{"model": "sound classifier", "dataset": "single notes of musical instruments (NSynth)", "train_examples": 184686, "gain_aug_db": 6, "time_shift_ms": 100, "n_mels": 40, "hop_length": 160, "input": "log_mel", "spec_augment": true, "win_length": 512, "targets": ["pitch class"], "num_classes": 12, "arch": "quartznet", "norm": "batchnorm", "activation": "celu", "depths": [3, 3, 3, 3], "kernel_size": 17, "stem": "single", "widths": [192, 288, 432, 640], "mixing": "cutmix", "label_smoothing": 0.1, "loss": "cross_entropy", "head_dropout": 0.2, "init": "torch_default", "residual_init": "scaled_by_depth", "optimizer": "soap", "beta2": 0.95, "lr": 0.0015, "beta1": 0.95, "shampoo_beta": 0.95, "eps": 1e-08, "precondition_frequency": 25, "max_precond_dim": 1024, "merge_dims": true, "one_sided": false, "adamw_lr_other_params": 0.0027, "grad_clip": 5.0, "ema_decay": 0.995, "steps": 2800, "batch_size": 64, "epochs": 1.0, "lr_schedule": "cosine", "final_lr_fraction": 0.01, "warmup_steps": 560, "weight_decay": 0.1, "adamw_weight_decay_other_params": 0.01}
Rows from block 8 of a small sound classifier, named by matrix and row number. Rows with one number belong to one channel. Each number is 128 + 32 x the weight over its row's rms, rounded and kept within 0 to 255. All counts start at 0. Numbers have three digits each. After the name is the row's rms in percent of the matrix's.
After each channel's rows are labels from the 100 clips, of 14976, where the channel reaches its highest value: "loudest" is the band of the loudest frequency at the time of the peak. Only what is clearly more common there than usual is listed. The data: single notes of musical instruments (NSynth). In brackets: how many of the 100, against the usual share in percent.
# convs1: first pointwise conv (model.blocks.8.convs.1.weight, 432x432x1), inputs 288-431
# convs3: second pointwise conv (model.blocks.8.convs.3.weight, 432x432x1, transposed), outputs 288-431

convs1.193 105:171149105115139109093102138126155145152150110117097116150182126160122149132190141143145091110169155076175050137133125194128090211101109132125132125079122130160146133159086127161148175117117096105138184130082088125115153167094147068145143166139144088128092129067110114118125125122125138082131126149173101116171167185131087158102188095151107147146121125145134124064149125151094208072114116105156142158156132100114109147164109115112114
convs3.193 105:128100189096143084201089148116177171147111140158127222085146125078112126104110150147118085113156160130126126162135147151127112201132126093115124125129090090121106119158113121142145087077124086190106143131147158151162165113143155148138133089192121131108113092148116079126133134075160156106091114146163114122185092111128210165158100131160148128115156149131195149087124147080129143108089130111166087180156117128207177129129149151120080
loudest: 250 to 500 Hz (36 vs 15.7)

convs1.409 096:106148158113119058068142157118108123140158117131130173128073136098106125146163100152086166113121084182101162158096134130127112177120129130133113127112088106136157092073124126108123072177121148151101147126111133086169124108104178099113160126133156122105135127140105114118080135131147142118134125164169171163181183157069079136118175147131137155104116080099167126114144176126134116118100143162155181137145138099170127102099169142146134
convs3.409 094:154190141152153141178131135088215208142128077089086176108082145130149081113153058181164116130141136102156086136148068096106114111085102138155166161107136166103169148080135143186132131071125152110093094115109102099121129097092147139112128119096160150117151092137126115155109078160130179129092071154151130124059201109129153088134175108142085111067161129150104144150151113104150098108114128144192143097085167151140130088167114091132144
loudest: 250 to 500 Hz (44 vs 15.7)

convs1.59 094:114144146123154103144119105144121130169157162111157163125115127061144108132197188131108180081068102138148111073171129072164088095146103081147095161144150207106091162111125171097107096153135147108134182160098135175115123132160099150086102171126084086125110101133081137151115160072172168109097146178150067179180104116100123101133130158147108158133119115125107107181071097130198095081121087160187122131155171096103107084127152140078127
convs3.59 093:180144160109122132059130128103107122187079128090088192149122168163147131096112101147148088092130126111096140157116114150152159118099115097135221166101131159062140149065136145128144132139143140126195103141102156132170192108133106104142072094138057115160180119141130057118071104143075146146122138124081118102107143113135101114124189181085139092179123146100161087114140135181101081104147077126132130140136135100073135096129111087070182
loudest: 250 to 500 Hz (58 vs 15.7)

convs1.309 094:128137122107119081162179166118104141144141090111065107166146099012120135128085138113130150130122136095135103125118120133168158089190152154143164103141146107114220105215115124083113128154160065174096063112129108187084078104135065128111109201096157180101089152159119130142189145134147098126145114091132083194121106070187137126162154112114119089140113132103139120081176146172128111127146142205060168139176171117138139192103143142116128
convs3.309 100:151145160088121177134125093064105128102168136106154154130131120050183081107079144109113138155116066123095125141120161138141134078098119151137120124113135095139123151197126139155126113172165141141125148154079135146169131173084096145121175147151192123187189089151140188200169131123041151135131083113128099175118083133169149065138047183094078142079100127127144174174179142078187141169138183118066118128151156146098115136199094143138108
loudest: 4000 to 8000 Hz (37 vs 2.4); 2000 to 4000 Hz (29 vs 8.2)

convs1.329 102:148132079098213189079123144098143135148121113122098149150124206080125141131141132141118106144161105141124127112153159112119157117145142094149092092180153110119130123180109145121153057174140160126136131208165152125114088095076204137135137108120175121095106137118107147107161110140217119161149143208135140150135086118182161115153132116157168052105082161099079163180136114137103121129144125124134099104149146081112134158132145125077115
convs3.329 098:180121123136115124110103109110120145130173127118124118124105094157098066151127163084201134100057131095122159157103087126141124065113158147147104109106079121095104092146083115160156134104097096130136061140171083167138155119156170173137106155095091132113134151141091177190151151120153153113172154160109097109096081046098047123118115124152160139084088135100109155183131109147121120088156098124107121176190169111113114148131103081156111
loudest: 1000 to 2000 Hz (36 vs 10.8); 2000 to 4000 Hz (28 vs 8.2)

convs1.407 091:155133135156073155087135100114122185088180085146161155091108159166080111067151151121132151137118111090116166069171145152108144114103125121121134118142129147139153129133144090085130129188089116096094078120140118101112108140164159126163102097157143076107139115141145097099132147127121131196150165114131132128141141163089130177142124168131185131112127112123115103161121115159107208115111109122094125134147245122162127204162099118147086
convs3.407 097:057168186065241126133131125074161121128121123101125128136132146109075150143056074134095135131142108174113181163089085162171154122105103197109180172130085070209091107111170126188179101108138167088124090129112138139090138153113116127151095139112106165132126194139100181114092118128095141147122151130072133133128109117069063120094198134187170099158103136148165162174074103101121140088115126125082104096152117093122164143161128120163078
loudest: 2000 to 4000 Hz (62 vs 8.2)

convs1.154 101:102081095160179168081163133088126107114084144162092091119127135187139060102126128159109113087111127088046198116124070149077153176132105134179147111072154073101088133216094111103146156126095109139060134136186148095161082181146149205075131156102092121125139136174152113153065097106106132122136088102128168103093117129118107115107141087121081137114125151150157149074117125132153146108151159139114113076161164075129117098106098130102111
convs3.154 111:147095145128103151079144118167125091128048126144103133160165185135161079084092042113167151147174142105104166102098167068112124143133140111075095226120121127086172156103183115105089220102143104192117145088143127152149146115211146143122101084117101126114062130158118138150144132114103155096096144171160089036141179147157121131106151092122120142114105079111127126106131145087061223121128141068144116085142116111081126163100114146076105
loudest: 2000 to 4000 Hz (33 vs 8.2)

convs1.229 099:152106135066042169122073148091122114146134106089114184123117145139120143075149154100187107084191100119154105170074137086138163179150116095111168138173148111168128126128082111085105143140148075127107107139082168147088125131087166057170133141106133059097099139072110150154149124166121171129156153106134056105118132088140137127123097148145146209108104145083138157101127196118164102093069102092109143125167073089093111115112150158084116
convs3.229 099:118197149156142126109177073099128116125110153160105180076109150144138087066151093131141145150060168173131140033093111182165107130166125162095136165138169147205066076094133129106139175082124139151163125106135137125151108094129208196131161044145113086125090122117140136123163112090113132105129084146088116132092057144073097066119128116165144158157149102146153086150122122194158119152103141159188128084132121134155175131142154102182130
loudest: 250 to 500 Hz (43 vs 15.7)

convs1.365 106:120117163099101100133149119124146121111149119173112107144154175112138103170131132106174110119086129112170099112130119131167145081132117130172116163108148096072128162164170087118120170129169119132138121120122103123156125118079093161048138110113158141092132107084134157151141127105090137089134124071070136142179096110157146157096139136152137170186139116055133114086117107052114149171100120146132128079116144159167084121123112140117084
convs3.365 111:103184144139129075162115121167129137145123168136099082170186149133086118093206096179148138155150088130141170155140130101182171124167143153119144060103141206125097074107087067180171142137145107165139115101138128156061084142138082118133175151120153127155151166097147161127101143194096140097078110102130016166182073134139124191107144153125166184088127099138138129080149119119107067124194154120088139101146131115088098118123170089105224
loudest: 250 to 500 Hz (56 vs 15.7)

convs1.101 099:160108088143134134145129120135155121108174127051103139121113169146159142128138114135152118179186100099130136124181086095112194141095085141173187116090073126126097105116136150153198088171154078100164161100097166126087110149125110093132189086135102227120128118170166150147103111143112134091131073128123130140098118171157140123176092066117119157117148123124136104088116103137085047140131091136144121132137154143117111179104127105076106
convs3.101 096:143106142092165118184160150106120098142069136199186140171132092145157113119151075136154081170067110148158067119167143075171170149135187163119134142119165094142136145113155113170135085118139165109137176182166060096101107125128091139157133152094115110128121188201127137161102157147072157064151108148105153140049067128120081132170114063107114089221137096083176157100108126094137163099067244122078134169104111094128101120210089178100131
loudest: 2000 to 4000 Hz (32 vs 8.2)

convs1.24 095:069101114118158172028133066102131103159137115116155101105133104082083125140185089093151113139134134135101210096099197164145104126120116151122154113172122190116111087104158152131153119121126166122131107170081109152146084146168163159138070164137173136126127138108143195137060107110164163145107120145195133119192121142080139147145156137138133106145084106135084108109117166088141128059107078121119097114143150082120142131160153134112120
convs3.24 096:168132056151088069130167109127154126120164163113154143140179134155110162123099076093112149170171112094139114124115089098113080137122141135151120108087143133134205172205137144123151153136112119124119155133089114072143077127129122116159157125208119118120139168096162095181142128086164149112146108156117114165125126128185109084088112059084088197138121158117083091102087147107155128068123135086119090087123136131119151110173119136147074
loudest: 1000 to 2000 Hz (37 vs 10.8); 500 to 1000 Hz (36 vs 12.7)

convs1.100 103:141165101141102185143081056136124119172169158084111168130145099130140155135100121126112123125057087098162205124075088091117112123116101123092141132044125095136123147208118117137151142199131122108149149164082122123157183073148140065126156063074179130104179138157056157127114122124157096141137086087093102104167131141158097128116096109139178093161179172105094094154077061094172087129135177097118175157103120195153094138170107109115165
convs3.100 107:072159118092131122123208163111125127128131150122113103139126134070117160140179086099121165146087149135118096151133218131099094106125108112111176050116117164134153142095084137120196090144079077126149173185081126057122093165127082044127147130163122159079181104158114122131121174112135138094140146111193159164152127138178161142153079092167138156134171099198084123147112158086138089127155090094152142162050139131115167062140073092092120
loudest: 250 to 500 Hz (36 vs 15.7); 1000 to 2000 Hz (30 vs 10.8)

convs1.200 106:092114126131151138112172117195138112096101140143118104113086136110148142106141135130141100150086160111114180142158086194118184066151142133135150151129151133079092134134164105118179145195119146099122177100081191087150136154087098150111112149147178150173173180161136169128124105122095099088114177152144141128129093110134087159104117166153155173171053146125049112131091151209113113111219157103141131133074138154128064145105168103200168
convs3.200 105:093103175144079153174167120136115184129102160200097067168124135155063133136103092128099160118118145096115108082132139146145229159125061103149150171062174154143147133123109159160175127082109107123190090095144203128134054141187098095103133147145118142148142121123117126156161129185084124146072173126173166074149161116114173093123074085126152166101132165164121117093104137207146109093147095115151087107130131175181148137183106192121163
loudest: 250 to 500 Hz (57 vs 15.7)

convs1.423 098:109105087119088112151110095171100107085153087122163080103115142113158187212180140080087121133146158126146158102169146145163167132156117089125080153175147102140113160113160139176157158160171092124159123088193151158118208116128118109126115095142142132173157138120135154129135116106199136107144143090179069104175118196153100162169126096088098178083123086120114075137122100108117064118119137144162127155111193159158139113160127102094140
convs3.423 100:049194108103109148056178130142154142133090131152148151109182077136190190136175096153107167102143097156108132091151077114168127086101109139168111153110160073165121149171186113199139135173085067095138155127133164173149095129156167075164151079117136119086126134154127161085081136105175138143098135078161096141143147163118128110133165142109117107170100132106179097106112093117150095109109152159172126170086088135139082131168105128165139
loudest: 1000 to 2000 Hz (34 vs 10.8)

convs1.339 097:148180096164135093135094111109166151153141091100151136198113137047123179175106135124130193049122059120126143132124103104121139134202158146172140190148128166137126153123082144102126130124082110153133164171143103143089168129126133148070120171101145169112144131146080090109154158174157166168080192147135103150158119136126116099172137139140101129109065093131133125205124138129110150105116151172136118151149080117086067088117119164161190
convs3.339 107:152114148178146135127119059103132110069108183119143129173103051094100156091084157065101076153116113107120095094091152117145133131145134121162114088188142120090165127133109090127117061103101113106130160144128070134134095181153106115114115115092079154157084163099100122123131145176142063129083117171086042095196184110141119123121107176073127132130117171087160121133102111169077114114089096064094132119094091107086167132100132176164145
loudest: 250 to 500 Hz (46 vs 15.7)

convs1.313 092:130137161113124068159096092090097181166165102109083091111130119120183120130134086162144126129147089147159139093195125171147103114100136179126141125149128128121090103134166179171196172135170114138149165086102101122092090188194137165110118159093142205220081151103062104179124135095139163103124113136144097122112090142146165104106110181160137136155136098095159182146122154118146143125104125158125149104142078102112090149077151099103138
convs3.313 084:137148150130094161112103118120147154119165134120119102142099077189124153157114165149185106140113145143124133203119107164137137141139162123059081157167070096188211092145079117148134137117100181134143128139110117134104090128111119162089188102055138110160156123210149132109132155175141026106171103171157124075143097086124081132070186169178130057145168132120104102128157109181097085126105102133071052102131098116056147173139108116115155
loudest: 500 to 1000 Hz (55 vs 12.7)

convs1.275 101:164138116097102156128085169124150090136136085101154126145105119151182164115129092170151114164126127114132185168165226058158135078091166136146060107084172114110150121175148103149159103117103141118075175152030074105160063097167164161147181134093141224165122133080101086154155095121199185133138085062111115159098111148113152092156090133124108111122124111064180066185143150136127131093123140072103124123089099102066124118161148117111083
convs3.275 104:107140108130167121154103125171115047110141140087135070127151208102139134140082133136106123082092127122102142087160128103154102139113149110114107060143109147139168176066128109141108138160136153132112152025085094122142158077103138195168075144120118146196148126114103130173156116135144086111155126127185153083166143148105112114164087127068156111157174098086109151124144110078190161126082165126094153168163149165112131148148158071159106
loudest: 1000 to 2000 Hz (36 vs 10.8)

convs1.30 094:126167165181137117110153127068147136163098182100098122066060084107192126051137086140150093164168119161141145151189131108094103158125098146138139106131173121129123192146140111101124097072167111122098120174129061143121123080146155135159140103127124143138153129130106109164162108129173181167097133185069074132058121117183120139115132140121139127132061181136126103192119120141106125147113091152161185155140119089172106144106136122123102
convs3.30 095:144116101113165098168134097142166147141123103120153093077074138109104143143061111117115138129118091134138117115138133165138126129051214122086180091154099078117110084158091163099171071103148150155106155123113115132109096111137112110218108132158118148066107117034143127129116087166102158119156106166087104165111153112128157131159220116145115076168153096119185090089089162074048172089125158097114166143124162179120176107123154119120156
loudest: 2000 to 4000 Hz (27 vs 8.2)

convs1.102 097:204138109147145126163142148110132150088103086133156136095130130086126147140095142129150076101144124148129127217118139136116118092095072168157134115141110182126083134124166174130078123140133133211148133134150117155092085098192104145082061064080149091128149127139119162117155059117145151100148177107139101138097132122136131131156093116194164115102110167104177099122096144067140118151161092143162103134104172106148161131158127121150052
convs3.102 087:102137160064144122135181152104104110162058104115102144119149122146166114166140113134161095153117133181168135098156122118153106152134102178121125095131154151113170062123162115157150081137129186161096104105187065141100114101081138142099108146179178195181147159148129105140090138176138137157158106133110074117150092127098080053138155098175183119136137153118158110135158120160118089134143129101153161128157081177134083155113077142139099
loudest: 1000 to 2000 Hz (40 vs 10.8)

convs1.374 104:162058088132172117119142194105092095162160089145147119085156118132067116091119119124138111165149104161095083205122059089131152195152099061140090119111143148108145147103102078101135149148132117139122157098206131108111155111154117197064116145080124112161152163226158120153115101125114224115148095148134121148081132105160155181113161142111137052124099141119063113156138105115108116092101120096082154181148116073131124138121146130145082
convs3.374 094:082108155154191135041150136154139126056124088134048137074096110144112143142144104148159129163121110152116174097086114133136144100154079153099088059141134103157134122122099089142128125102101154107154140045074113156127140167098110132125135198137110107076115118116139087168108160121134172139156129056132135132121162092114165141144123122099140080092146139078120135134130123139127178108131103154123183096114137111102154090172088143066134
loudest: 500 to 1000 Hz (45 vs 12.7)

convs1.95 088:087159061106255128113134116143192127146093104124113119082147095127123158127085153113118126093102142171142166148130081121160095142077122130186108136083143089136148141144117147110156158128169110099137081115080164099199167072132151165102116172203184077058192157118128144114171064112136133163115136121102057143095128162160072155118120120131166084153115109123175136148121138135145136135090062101131144115104128129147188151117166115116064
convs3.95 095:156159179136152092126134136145111185118132097116129089085122134128184125149137161124122159125138109116176132111087145131058127138124160100125162142135131081178066094172165112118110105085071143160118166145141146183157154094140185126133140051098150172131107178128112130177131106151142129093107065096142146049098088122078140127146123140101167152046163135067134132125136171151192166084147186106109082086155150127059143110172208131147104
loudest: 2000 to 4000 Hz (40 vs 8.2)

convs1.49 104:147124101157126128039131109154083158094142147091146089083127086149102162142151184095109175190093112079139157148134165086125135095125119143134086109149125150094090137095109142086222168118109142151168091124132152158071147120137162143180164115101177144089113044132114144110125087129108148093083146100133178147150103108159140220120093124198136156131075145098139120099091063136156113173111144155088100116103141099127107190180089086135167
convs3.49 102:079128120141115128127103161189074094143097124171188158107149122153152122095070102098148118109114178135112110090113111120146139121111112132139122138139134117163094131159090148136139124087123104130114127095151124151121156154110125144183038103139102085080168157097118141117126094112094067136104177135191107077143133186187164030112123101120063153146152113119122106089141160152143160185145105178195085134158194128144146101180099110166129
loudest: 1000 to 2000 Hz (36 vs 10.8); 2000 to 4000 Hz (35 vs 8.2)

convs1.345 096:107145157195097104104108166148152155126138150183163106123157144127110151127126194153146160148175092063151139098137106089156181100123154115108121113129086115117129124063128087143097115054126137134120131160037157099117101107132124169107157182114169127211168076118145102124150053140150152090184099137108176122128136113149137170181124081150132102124160089146145104098132128134102115132168182137126146174122113069099135189085095146161071
convs3.345 094:173164150127138104127089155138089125111169074138181137139133127170138067151148075059159142138115110085143176180164120157146139091100094134167106099198154173108119117075048144145141105143155109116110140132170083128169110180085104118150148157088166141171156080133127143167132122111097116111148104142089158136179140129126208140187191165112129092153153157158149172135091111099115075170128103138140116164086092086132132124186173124179131
loudest: 500 to 1000 Hz (32 vs 12.7); 2000 to 4000 Hz (26 vs 8.2)

convs1.172 104:143162098112128118077075109105145209131200091096123156083144119112125133149137139169096202163117171127106165162105108114106187168163120147113097122212082138178100110105196100159102153120081144130107146131079088091115136119159103095123148140105085164119100178161077146124092146125152085111134143119136124155101140137133164157139123118075125160150140100176086134140129128087133224102102125132073108088166108124160054113187132153148154
convs3.172 098:122083159122124087136104121088081196182096092170115080129146143117123118157087130139107113120031103142168092158160160096139133081193145111121107148152086172159160097156076118123144095094123082136158157092180151139129159100085157139132132096117151142137096154167104124060071189099113139128137174085127171105142146196125116152163132146150165101063145069120132097159139099148100155098081131122173193153109101086185090109184146193078113
loudest: 250 to 500 Hz (54 vs 15.7)

convs1.10 097:150158135098149133146142178073155133085138114079088139146123168108198131151161125144088115161163129105152091178135112101125146087159078106073074136149107153106135096166150155067088121104121149111170124147190134169107092230105098019082113127094129113160129094131143170178132154124135134143112068084113183163137128131134115102143123208145059176153142118112164165185133135137087164157109087141099162170142110153111069074121095146129131
convs3.10 093:080138125123185121103138109094145176046166131147111179080097101107124144162101115147161109129104141097166182107053163170111154173121091195114133115094147150161147116191120107143179154117115125109093131120134133101135114116139093131119134118132106123126076108134108128153106086048134142144164065067098130144128097120162127175121087083157138130145136084117072104128115074202066109174129077146102186082163116096104122156067071115092115
loudest: 1000 to 2000 Hz (38 vs 10.8); 2000 to 4000 Hz (32 vs 8.2)

convs1.28 103:143106097117125099157129151150086143090150180091138164192072147145124144120126096104143086132122120159100086152147125027115099089138147158136137110141089135148128141123127124143179173204094108113097065129132094183118176116130108125219134129163147143115150091132153127136110128104149071145101114111129125082069135078062128119134140132112111127144106100095163152118124110126137125110094095129117137098115083149124096091116116200125129
convs3.28 115:118182123177144149134109119168148115157179069158136124142091165065131112145105164096111208121127121090117150093101120109147097125163119091123115130096107177183058132090172113197048158116168161097145149161131148131174105151150070128104147132154140154184123170111116082184116145152150160120193142171110102101164155160151088141138128189156107138134137121126130063134090089167171096146111094066127147061107148130151116114078131125126038
loudest: 4000 to 8000 Hz (65 vs 2.4)

convs1.425 099:148164145119130137132167110148081136151135170157131114041109126051145109107160119134108130122127148169130116156114112174126065133124119110108089114064108122143128165107124161126159108090081111117111083153128108132158120150071164156140105159139043081095137136139111082182136094062152065132136113073100183132121116178105148065099165124105083111096134151109147084124088165090140081113066067155132160149122133158133115162137144074128142
convs3.425 096:187125152110117108156087214137113133161117161099128191154091081109139129112149180152072115136128136165152077115168155135112158131165091126020116131068096130189154128134143192065167092145126164196127147093113121146131104100130139215138098127157153163196143120148124067146143139121106154097146185162079124121123094166119067128139160142147123165167161130092045201123113077153080094059145156109125068169131142189131146108115157152154169
loudest: 1000 to 2000 Hz (52 vs 10.8)

convs1.209 089:135177114109088143159089114151187130108137131207191094137076102083136148142076108117150171098122087118135176173099116106161161077131112076192134125197094110161112141197130147139104113108174149156162141144127160068109131176088129156111153122064070147112146143104164133158136131156151131141107160155168184132098111111139151116138148126124179065110111144177086127154136147129100178132109128175048131158129092152123143129191140166090156
convs3.209 091:133155165175098118165121116159110103156074121115129161138204116116091102134128122045120111132192176121091118137177148068117110081106037133137185087098148085088111124168127070105150086111132146136169169132150075087134149116124122159191110125161110164135091118113174191141136152160172157143108110174138090167156076181168101105138111187117174117142148155139106201144168084150133161158158139064136136056090101100123160093096114140101138
loudest: 1000 to 2000 Hz (31 vs 10.8)

convs1.323 100:107083150109107147149116094115113126134103132154113115140149116110116164124086105164136171129118146166143137115128162175102129118080164111120117113135144113120107080093099114073078108107139135169179154098132123193108063128151167137143153196158156119144159127133092105114082089179165092157166119096121107091118158144152111164153113153160110159105158143161152087081156076149136170112141098091105127140093087135120107179125212106131122
convs3.323 100:154170134105110119161070145142174095128129085112098174183174169128087121199177130134095171107136107085118200133168040123159107112079128102128113039134101130177092153170119164130132116122143160125092125090143153083139155053110139110068105129115199146127137102133143098098116122170136087158088115082122130127171129107152097115096080212128123165178127137145107121156172163117140177109169139164113179139095133070108155108108147115150111
loudest: 1000 to 2000 Hz (32 vs 10.8); 2000 to 4000 Hz (28 vs 8.2)

convs1.258 104:170158093141137107114155085133087152063144138130125051127101132111126098132163093108190136129152090088121121051163099162125177120170111131088114167146123153119145151130139083175119137154163125103152172171125128122140075136124147144122139119108114126128080181082177130091158124157112118136142107137120127096176097130151136169140087099111106066116101129099129113091139110188164118126139112097124161090114183097089118171167111168166142
convs3.258 103:138120175157108130074165109173089203130082184163165094127117127166143121117134122134152131139157160160136125150120173087134118100094155148064160119123120081067151117142219138166112139103151063188116172205115102090138190098102129163171123112168124112108152097104151136139178115135178113123150113142141188121106081160126170112079113087104108144092164139141141170148157077129120130147137083133086128129155187110145215128104176149167118
loudest: 2000 to 4000 Hz (28 vs 8.2)

convs1.27 102:141157131123114136092098084110171134110150092139174217077107137112093097153141161131110109079072144166132128121112113118117082082033111140100112112111145176069128173157120134166104102141082133145116152113083117092139102111140141100125163147132132184093090186093124116096111113166154116108131124140122196138173140146152101119130124175128078154148170129171127176095137168078151095152087099128166100124092126165142096107194131160127124
convs3.27 103:139121095167100129090143111110158126145133090085142141094039142109108124122074060149100150171068125113138141098102144115071111100134122157136146115191072122181118146105135166161100132121132113131134079133139158142144099150088103045156068123113172113152126092094127109152196184139172133055191101178126146110125079095124092127134178184124153136161088129143188135102115191164131106100104102168129145182108169072120121166071153088099116
loudest: 250 to 500 Hz (39 vs 15.7)

convs1.385 097:112118146168149108081141129168141126157174161105090080142155094092120122088178159177115166098098069096129070132141107184145138104183127099072127114105140097118156109124067113085169126130125131140163206135119105151123054154118186136152090143150093108121129205171152101146143169107051093083147090126066122195131141159155081092097152206161132088085143101131176144118170188112139168162120067170117114071135129115148110108105162074143098
convs3.385 099:140126169078127120140114071133092128136129135120199144137100121070140136116152111124151166076075216152114096144132090141112156150154170157144053120127134119130176113140150117196146134130170113119150109098168173127107172108117076133059067161168126093121123170065066151137137071164163188136133157132093145130147104123135184123124094153152150114111147123095128128145154144174089171100112116097140129148067110129163180109113188055146153
loudest: 1000 to 2000 Hz (66 vs 10.8)

convs1.317 095:113100093156124182170076100110172129183126130164173165102099094092115102111112116119220185089136104160170138163158180079148136148154168151114101172101135164108191097108048148147118094155131065128090103117148131103143136122165107146164141137072092126137140084081141074122112072131173104146073117115090060046128158142063143118122048168163134114084116109122143101149182135102118105130138145151146069154165122106164143140139121121117114
convs3.317 098:206110106114134128131111126168180056095118085114102100130109112150118172073102141153113162132075176128079114102091118133141106113137138166148085147145109167141169179139141156117102117125173115118207119110137184153144124175166127158141128151157167143152118107168133133147136169100119100163100110167157129118136130120107085154138132173102165114080072151120155089141098107170084103153145115109076111164144135095079093152079099110129086
loudest: 250 to 500 Hz (40 vs 15.7); 2000 to 4000 Hz (34 vs 8.2)

convs1.43 102:119052134168155122116042059149142108144095119133138136144096072136139123164110094078142080103098114113104039164109108123097105089117140123122071108107141115124072126051144126121156114098130136150166115078100101117158151133140112108193104158088085160092129122136108103132153106120198134113108138156109102170158130169144126172143083181169171086123128074068121129164159104076187195095143105104169155119131138093187078106145132151079123
convs3.43 106:155176124111097188149117103157144119154113195109147176078070137121115150191153140082095064140182114175131065089166067145142129106183169132080146119095097117077118088122209115122118137082122125138119129133168173125192176139118157143127138093181173131098178127137169138155126094129129081176081160139097136163156147130126213163117121113104224161117112090110063102071117112129138118110192115134173120098073094144153089124159132100176115
loudest: 250 to 500 Hz (58 vs 15.7)

convs1.219 110:071088169111078161100156079102133145133076061114125087167100108143121092133101137171115065146067132089129136065164096134154089131139122078165162119118124187127134168142070134146127133134049102132113152100131087087126120130158113124147128111096102090073101110129166177122113091131062104174165102124134081154159160154200218126135149124060123108159139101104101120086072161104175103135180075141109138084118152118126062144150151160189111
convs3.219 104:158114131124091099110116149151124095192169100121136166129167132122120133135049146138130131150104146138149146126181101091096105181162168104107117105080146119117114137118105145135251088183130149163096171181113155159140072154104184146075109154131111100169104090087093095101124117182142138111126196128116138081130127140175145110085092123184157137186152133116149082079116162116129156129164102114091131163155097131148162101090122101115188
loudest: 500 to 1000 Hz (54 vs 12.7)

convs1.287 108:132104067089128161192135080124099142136114067068164098133141083128135114117063056151154131154117175133081096128128140072133199112103104132147145159154090164059119149096142160093065153110143114126167114126143122200187121113174084078109076091150101167112138115161126116054155158114113157111127140143131126086125100147187182147118069097216122119136124111145135110178112180108139105124129139115103161105138142151124143111134092183086098
convs3.287 108:143074130122107121078121113174157148139160147140152058134134112159150116096102172139177202130158090104148150154127095120126130172161080123136164141117114126180157116180097162142126136106142117122139166112106138104110088133113091113138143105173088157148094139139134124168100108150188132084116131138104108117155163126100089183149162106040136179126081079156121148121188164137097103126094150090157109136079122130113128094152083140139149
loudest: 2000 to 4000 Hz (39 vs 8.2)

convs1.412 098:089071141139120137115176074150172133099084234122161120062149061075111094164110098152087165111122172179164070146167214142152141147162089182138140149122120132154135152131073141127115133146137112154107180159121114135123133136158138095132078151167126069165134131094137145126176159133089128073072133205172083148093095058133163165113136138120187167104150146115112142108122177184171128076147164085127161135122169104125098117116166105113142
convs3.412 106:135161089109100124081116087114127043161206104104147127204126131175140125153097109140110177109103099147159150149184123133062142174168177111140106087112104100115175086143126158123120146158074107184231132074128153151166139126169112097133120090169150134080092100139041075090104160114176083156108126146143154122120168075100089107126087173118098125140089145175107121173142127063128104131107085136182131147138095080130108120137142100094090
loudest: 500 to 1000 Hz (31 vs 12.7); 2000 to 4000 Hz (27 vs 8.2)

convs1.51 105:142030124171114101208183130122137132120113152161070147137134111142109138096146143075126128148114095148142131150154108149124166095103155138173101146204078097133113127106123108076151099130134151125134078093143182124109189125162073162089183102130120214136137039075162158080108121137081148084115125175072108115135069180082155143133170127194148144098145092182136165130146138091085105103138075115186145162091069144174163126102154115148127
convs3.51 099:158111134077176146078167087109126047111113124096138133156080152067154141178076192153128121088090131093169089125102081106193159055123129172139112170125110102131129093128143113144173151125109121143063197144157184146150153175157128110153178126145145091111120145138086135173137123152127075065160176126132127098111103122118182143134183133178136124128115118154086180104063126086096067133133101185108151137114084105115081091126156059145135
loudest: 2000 to 4000 Hz (49 vs 8.2)

convs1.222 099:124091094114030050168104103105201093102142130152138102096114119176114139141121136042154106085170119096117084099136169107159168112166066109131096149127166086077114087125202116129187167128124084078087113127035123152125165145106073123150099081171143135141148145084046070144141137106133099097101145137150142164107185053162103121167125143105157046146112119113119132073105083147099074171119060063149155108159142112112073096142124113143081
convs3.222 100:103160168146171176153121128096129160157143133123103096140148130152127149127194106086126166105038113079120127172145153096143187149103176051129096159128108169142141085143144117132112121174139151087179087090093110089165159140072110195159129030141077083148146177127154123077152154188130132081159110119081120126144189112172107094177154110202148126171089105195157137113184162090121102140100145142098077151138132148092081098130206100156144
loudest: 2000 to 4000 Hz (33 vs 8.2)

convs1.143 099:091178157115103132121165169115085130144100078154168169129119061150124088142138155118110081145143124117085100112156125134133134170156080091174137146138059120184124118139140151149116087135132176187100173100124145078103160164129142103155111114152142164082106138132171187149098111135085089189129123137161080089101087149087164119155148104160114106174146120121169107196130175168165108178067123079123139174126142077105126141160085152164144
convs3.143 101:082119117166129092138142125134172121171145131126117121117105116164153110107133097071105127096158127138136171143162127083138127110135178097126060201092109142135113141154163103082157146108068132128099192113179137119096152182137086162166112082164167110126063119154070134175122099094117161132094137087155162097093096115086135086105124120117139106166102082086068164145163165194106135112154126156148103148077165108165066149118132076125110
loudest: 250 to 500 Hz (44 vs 15.7); 500 to 1000 Hz (39 vs 12.7)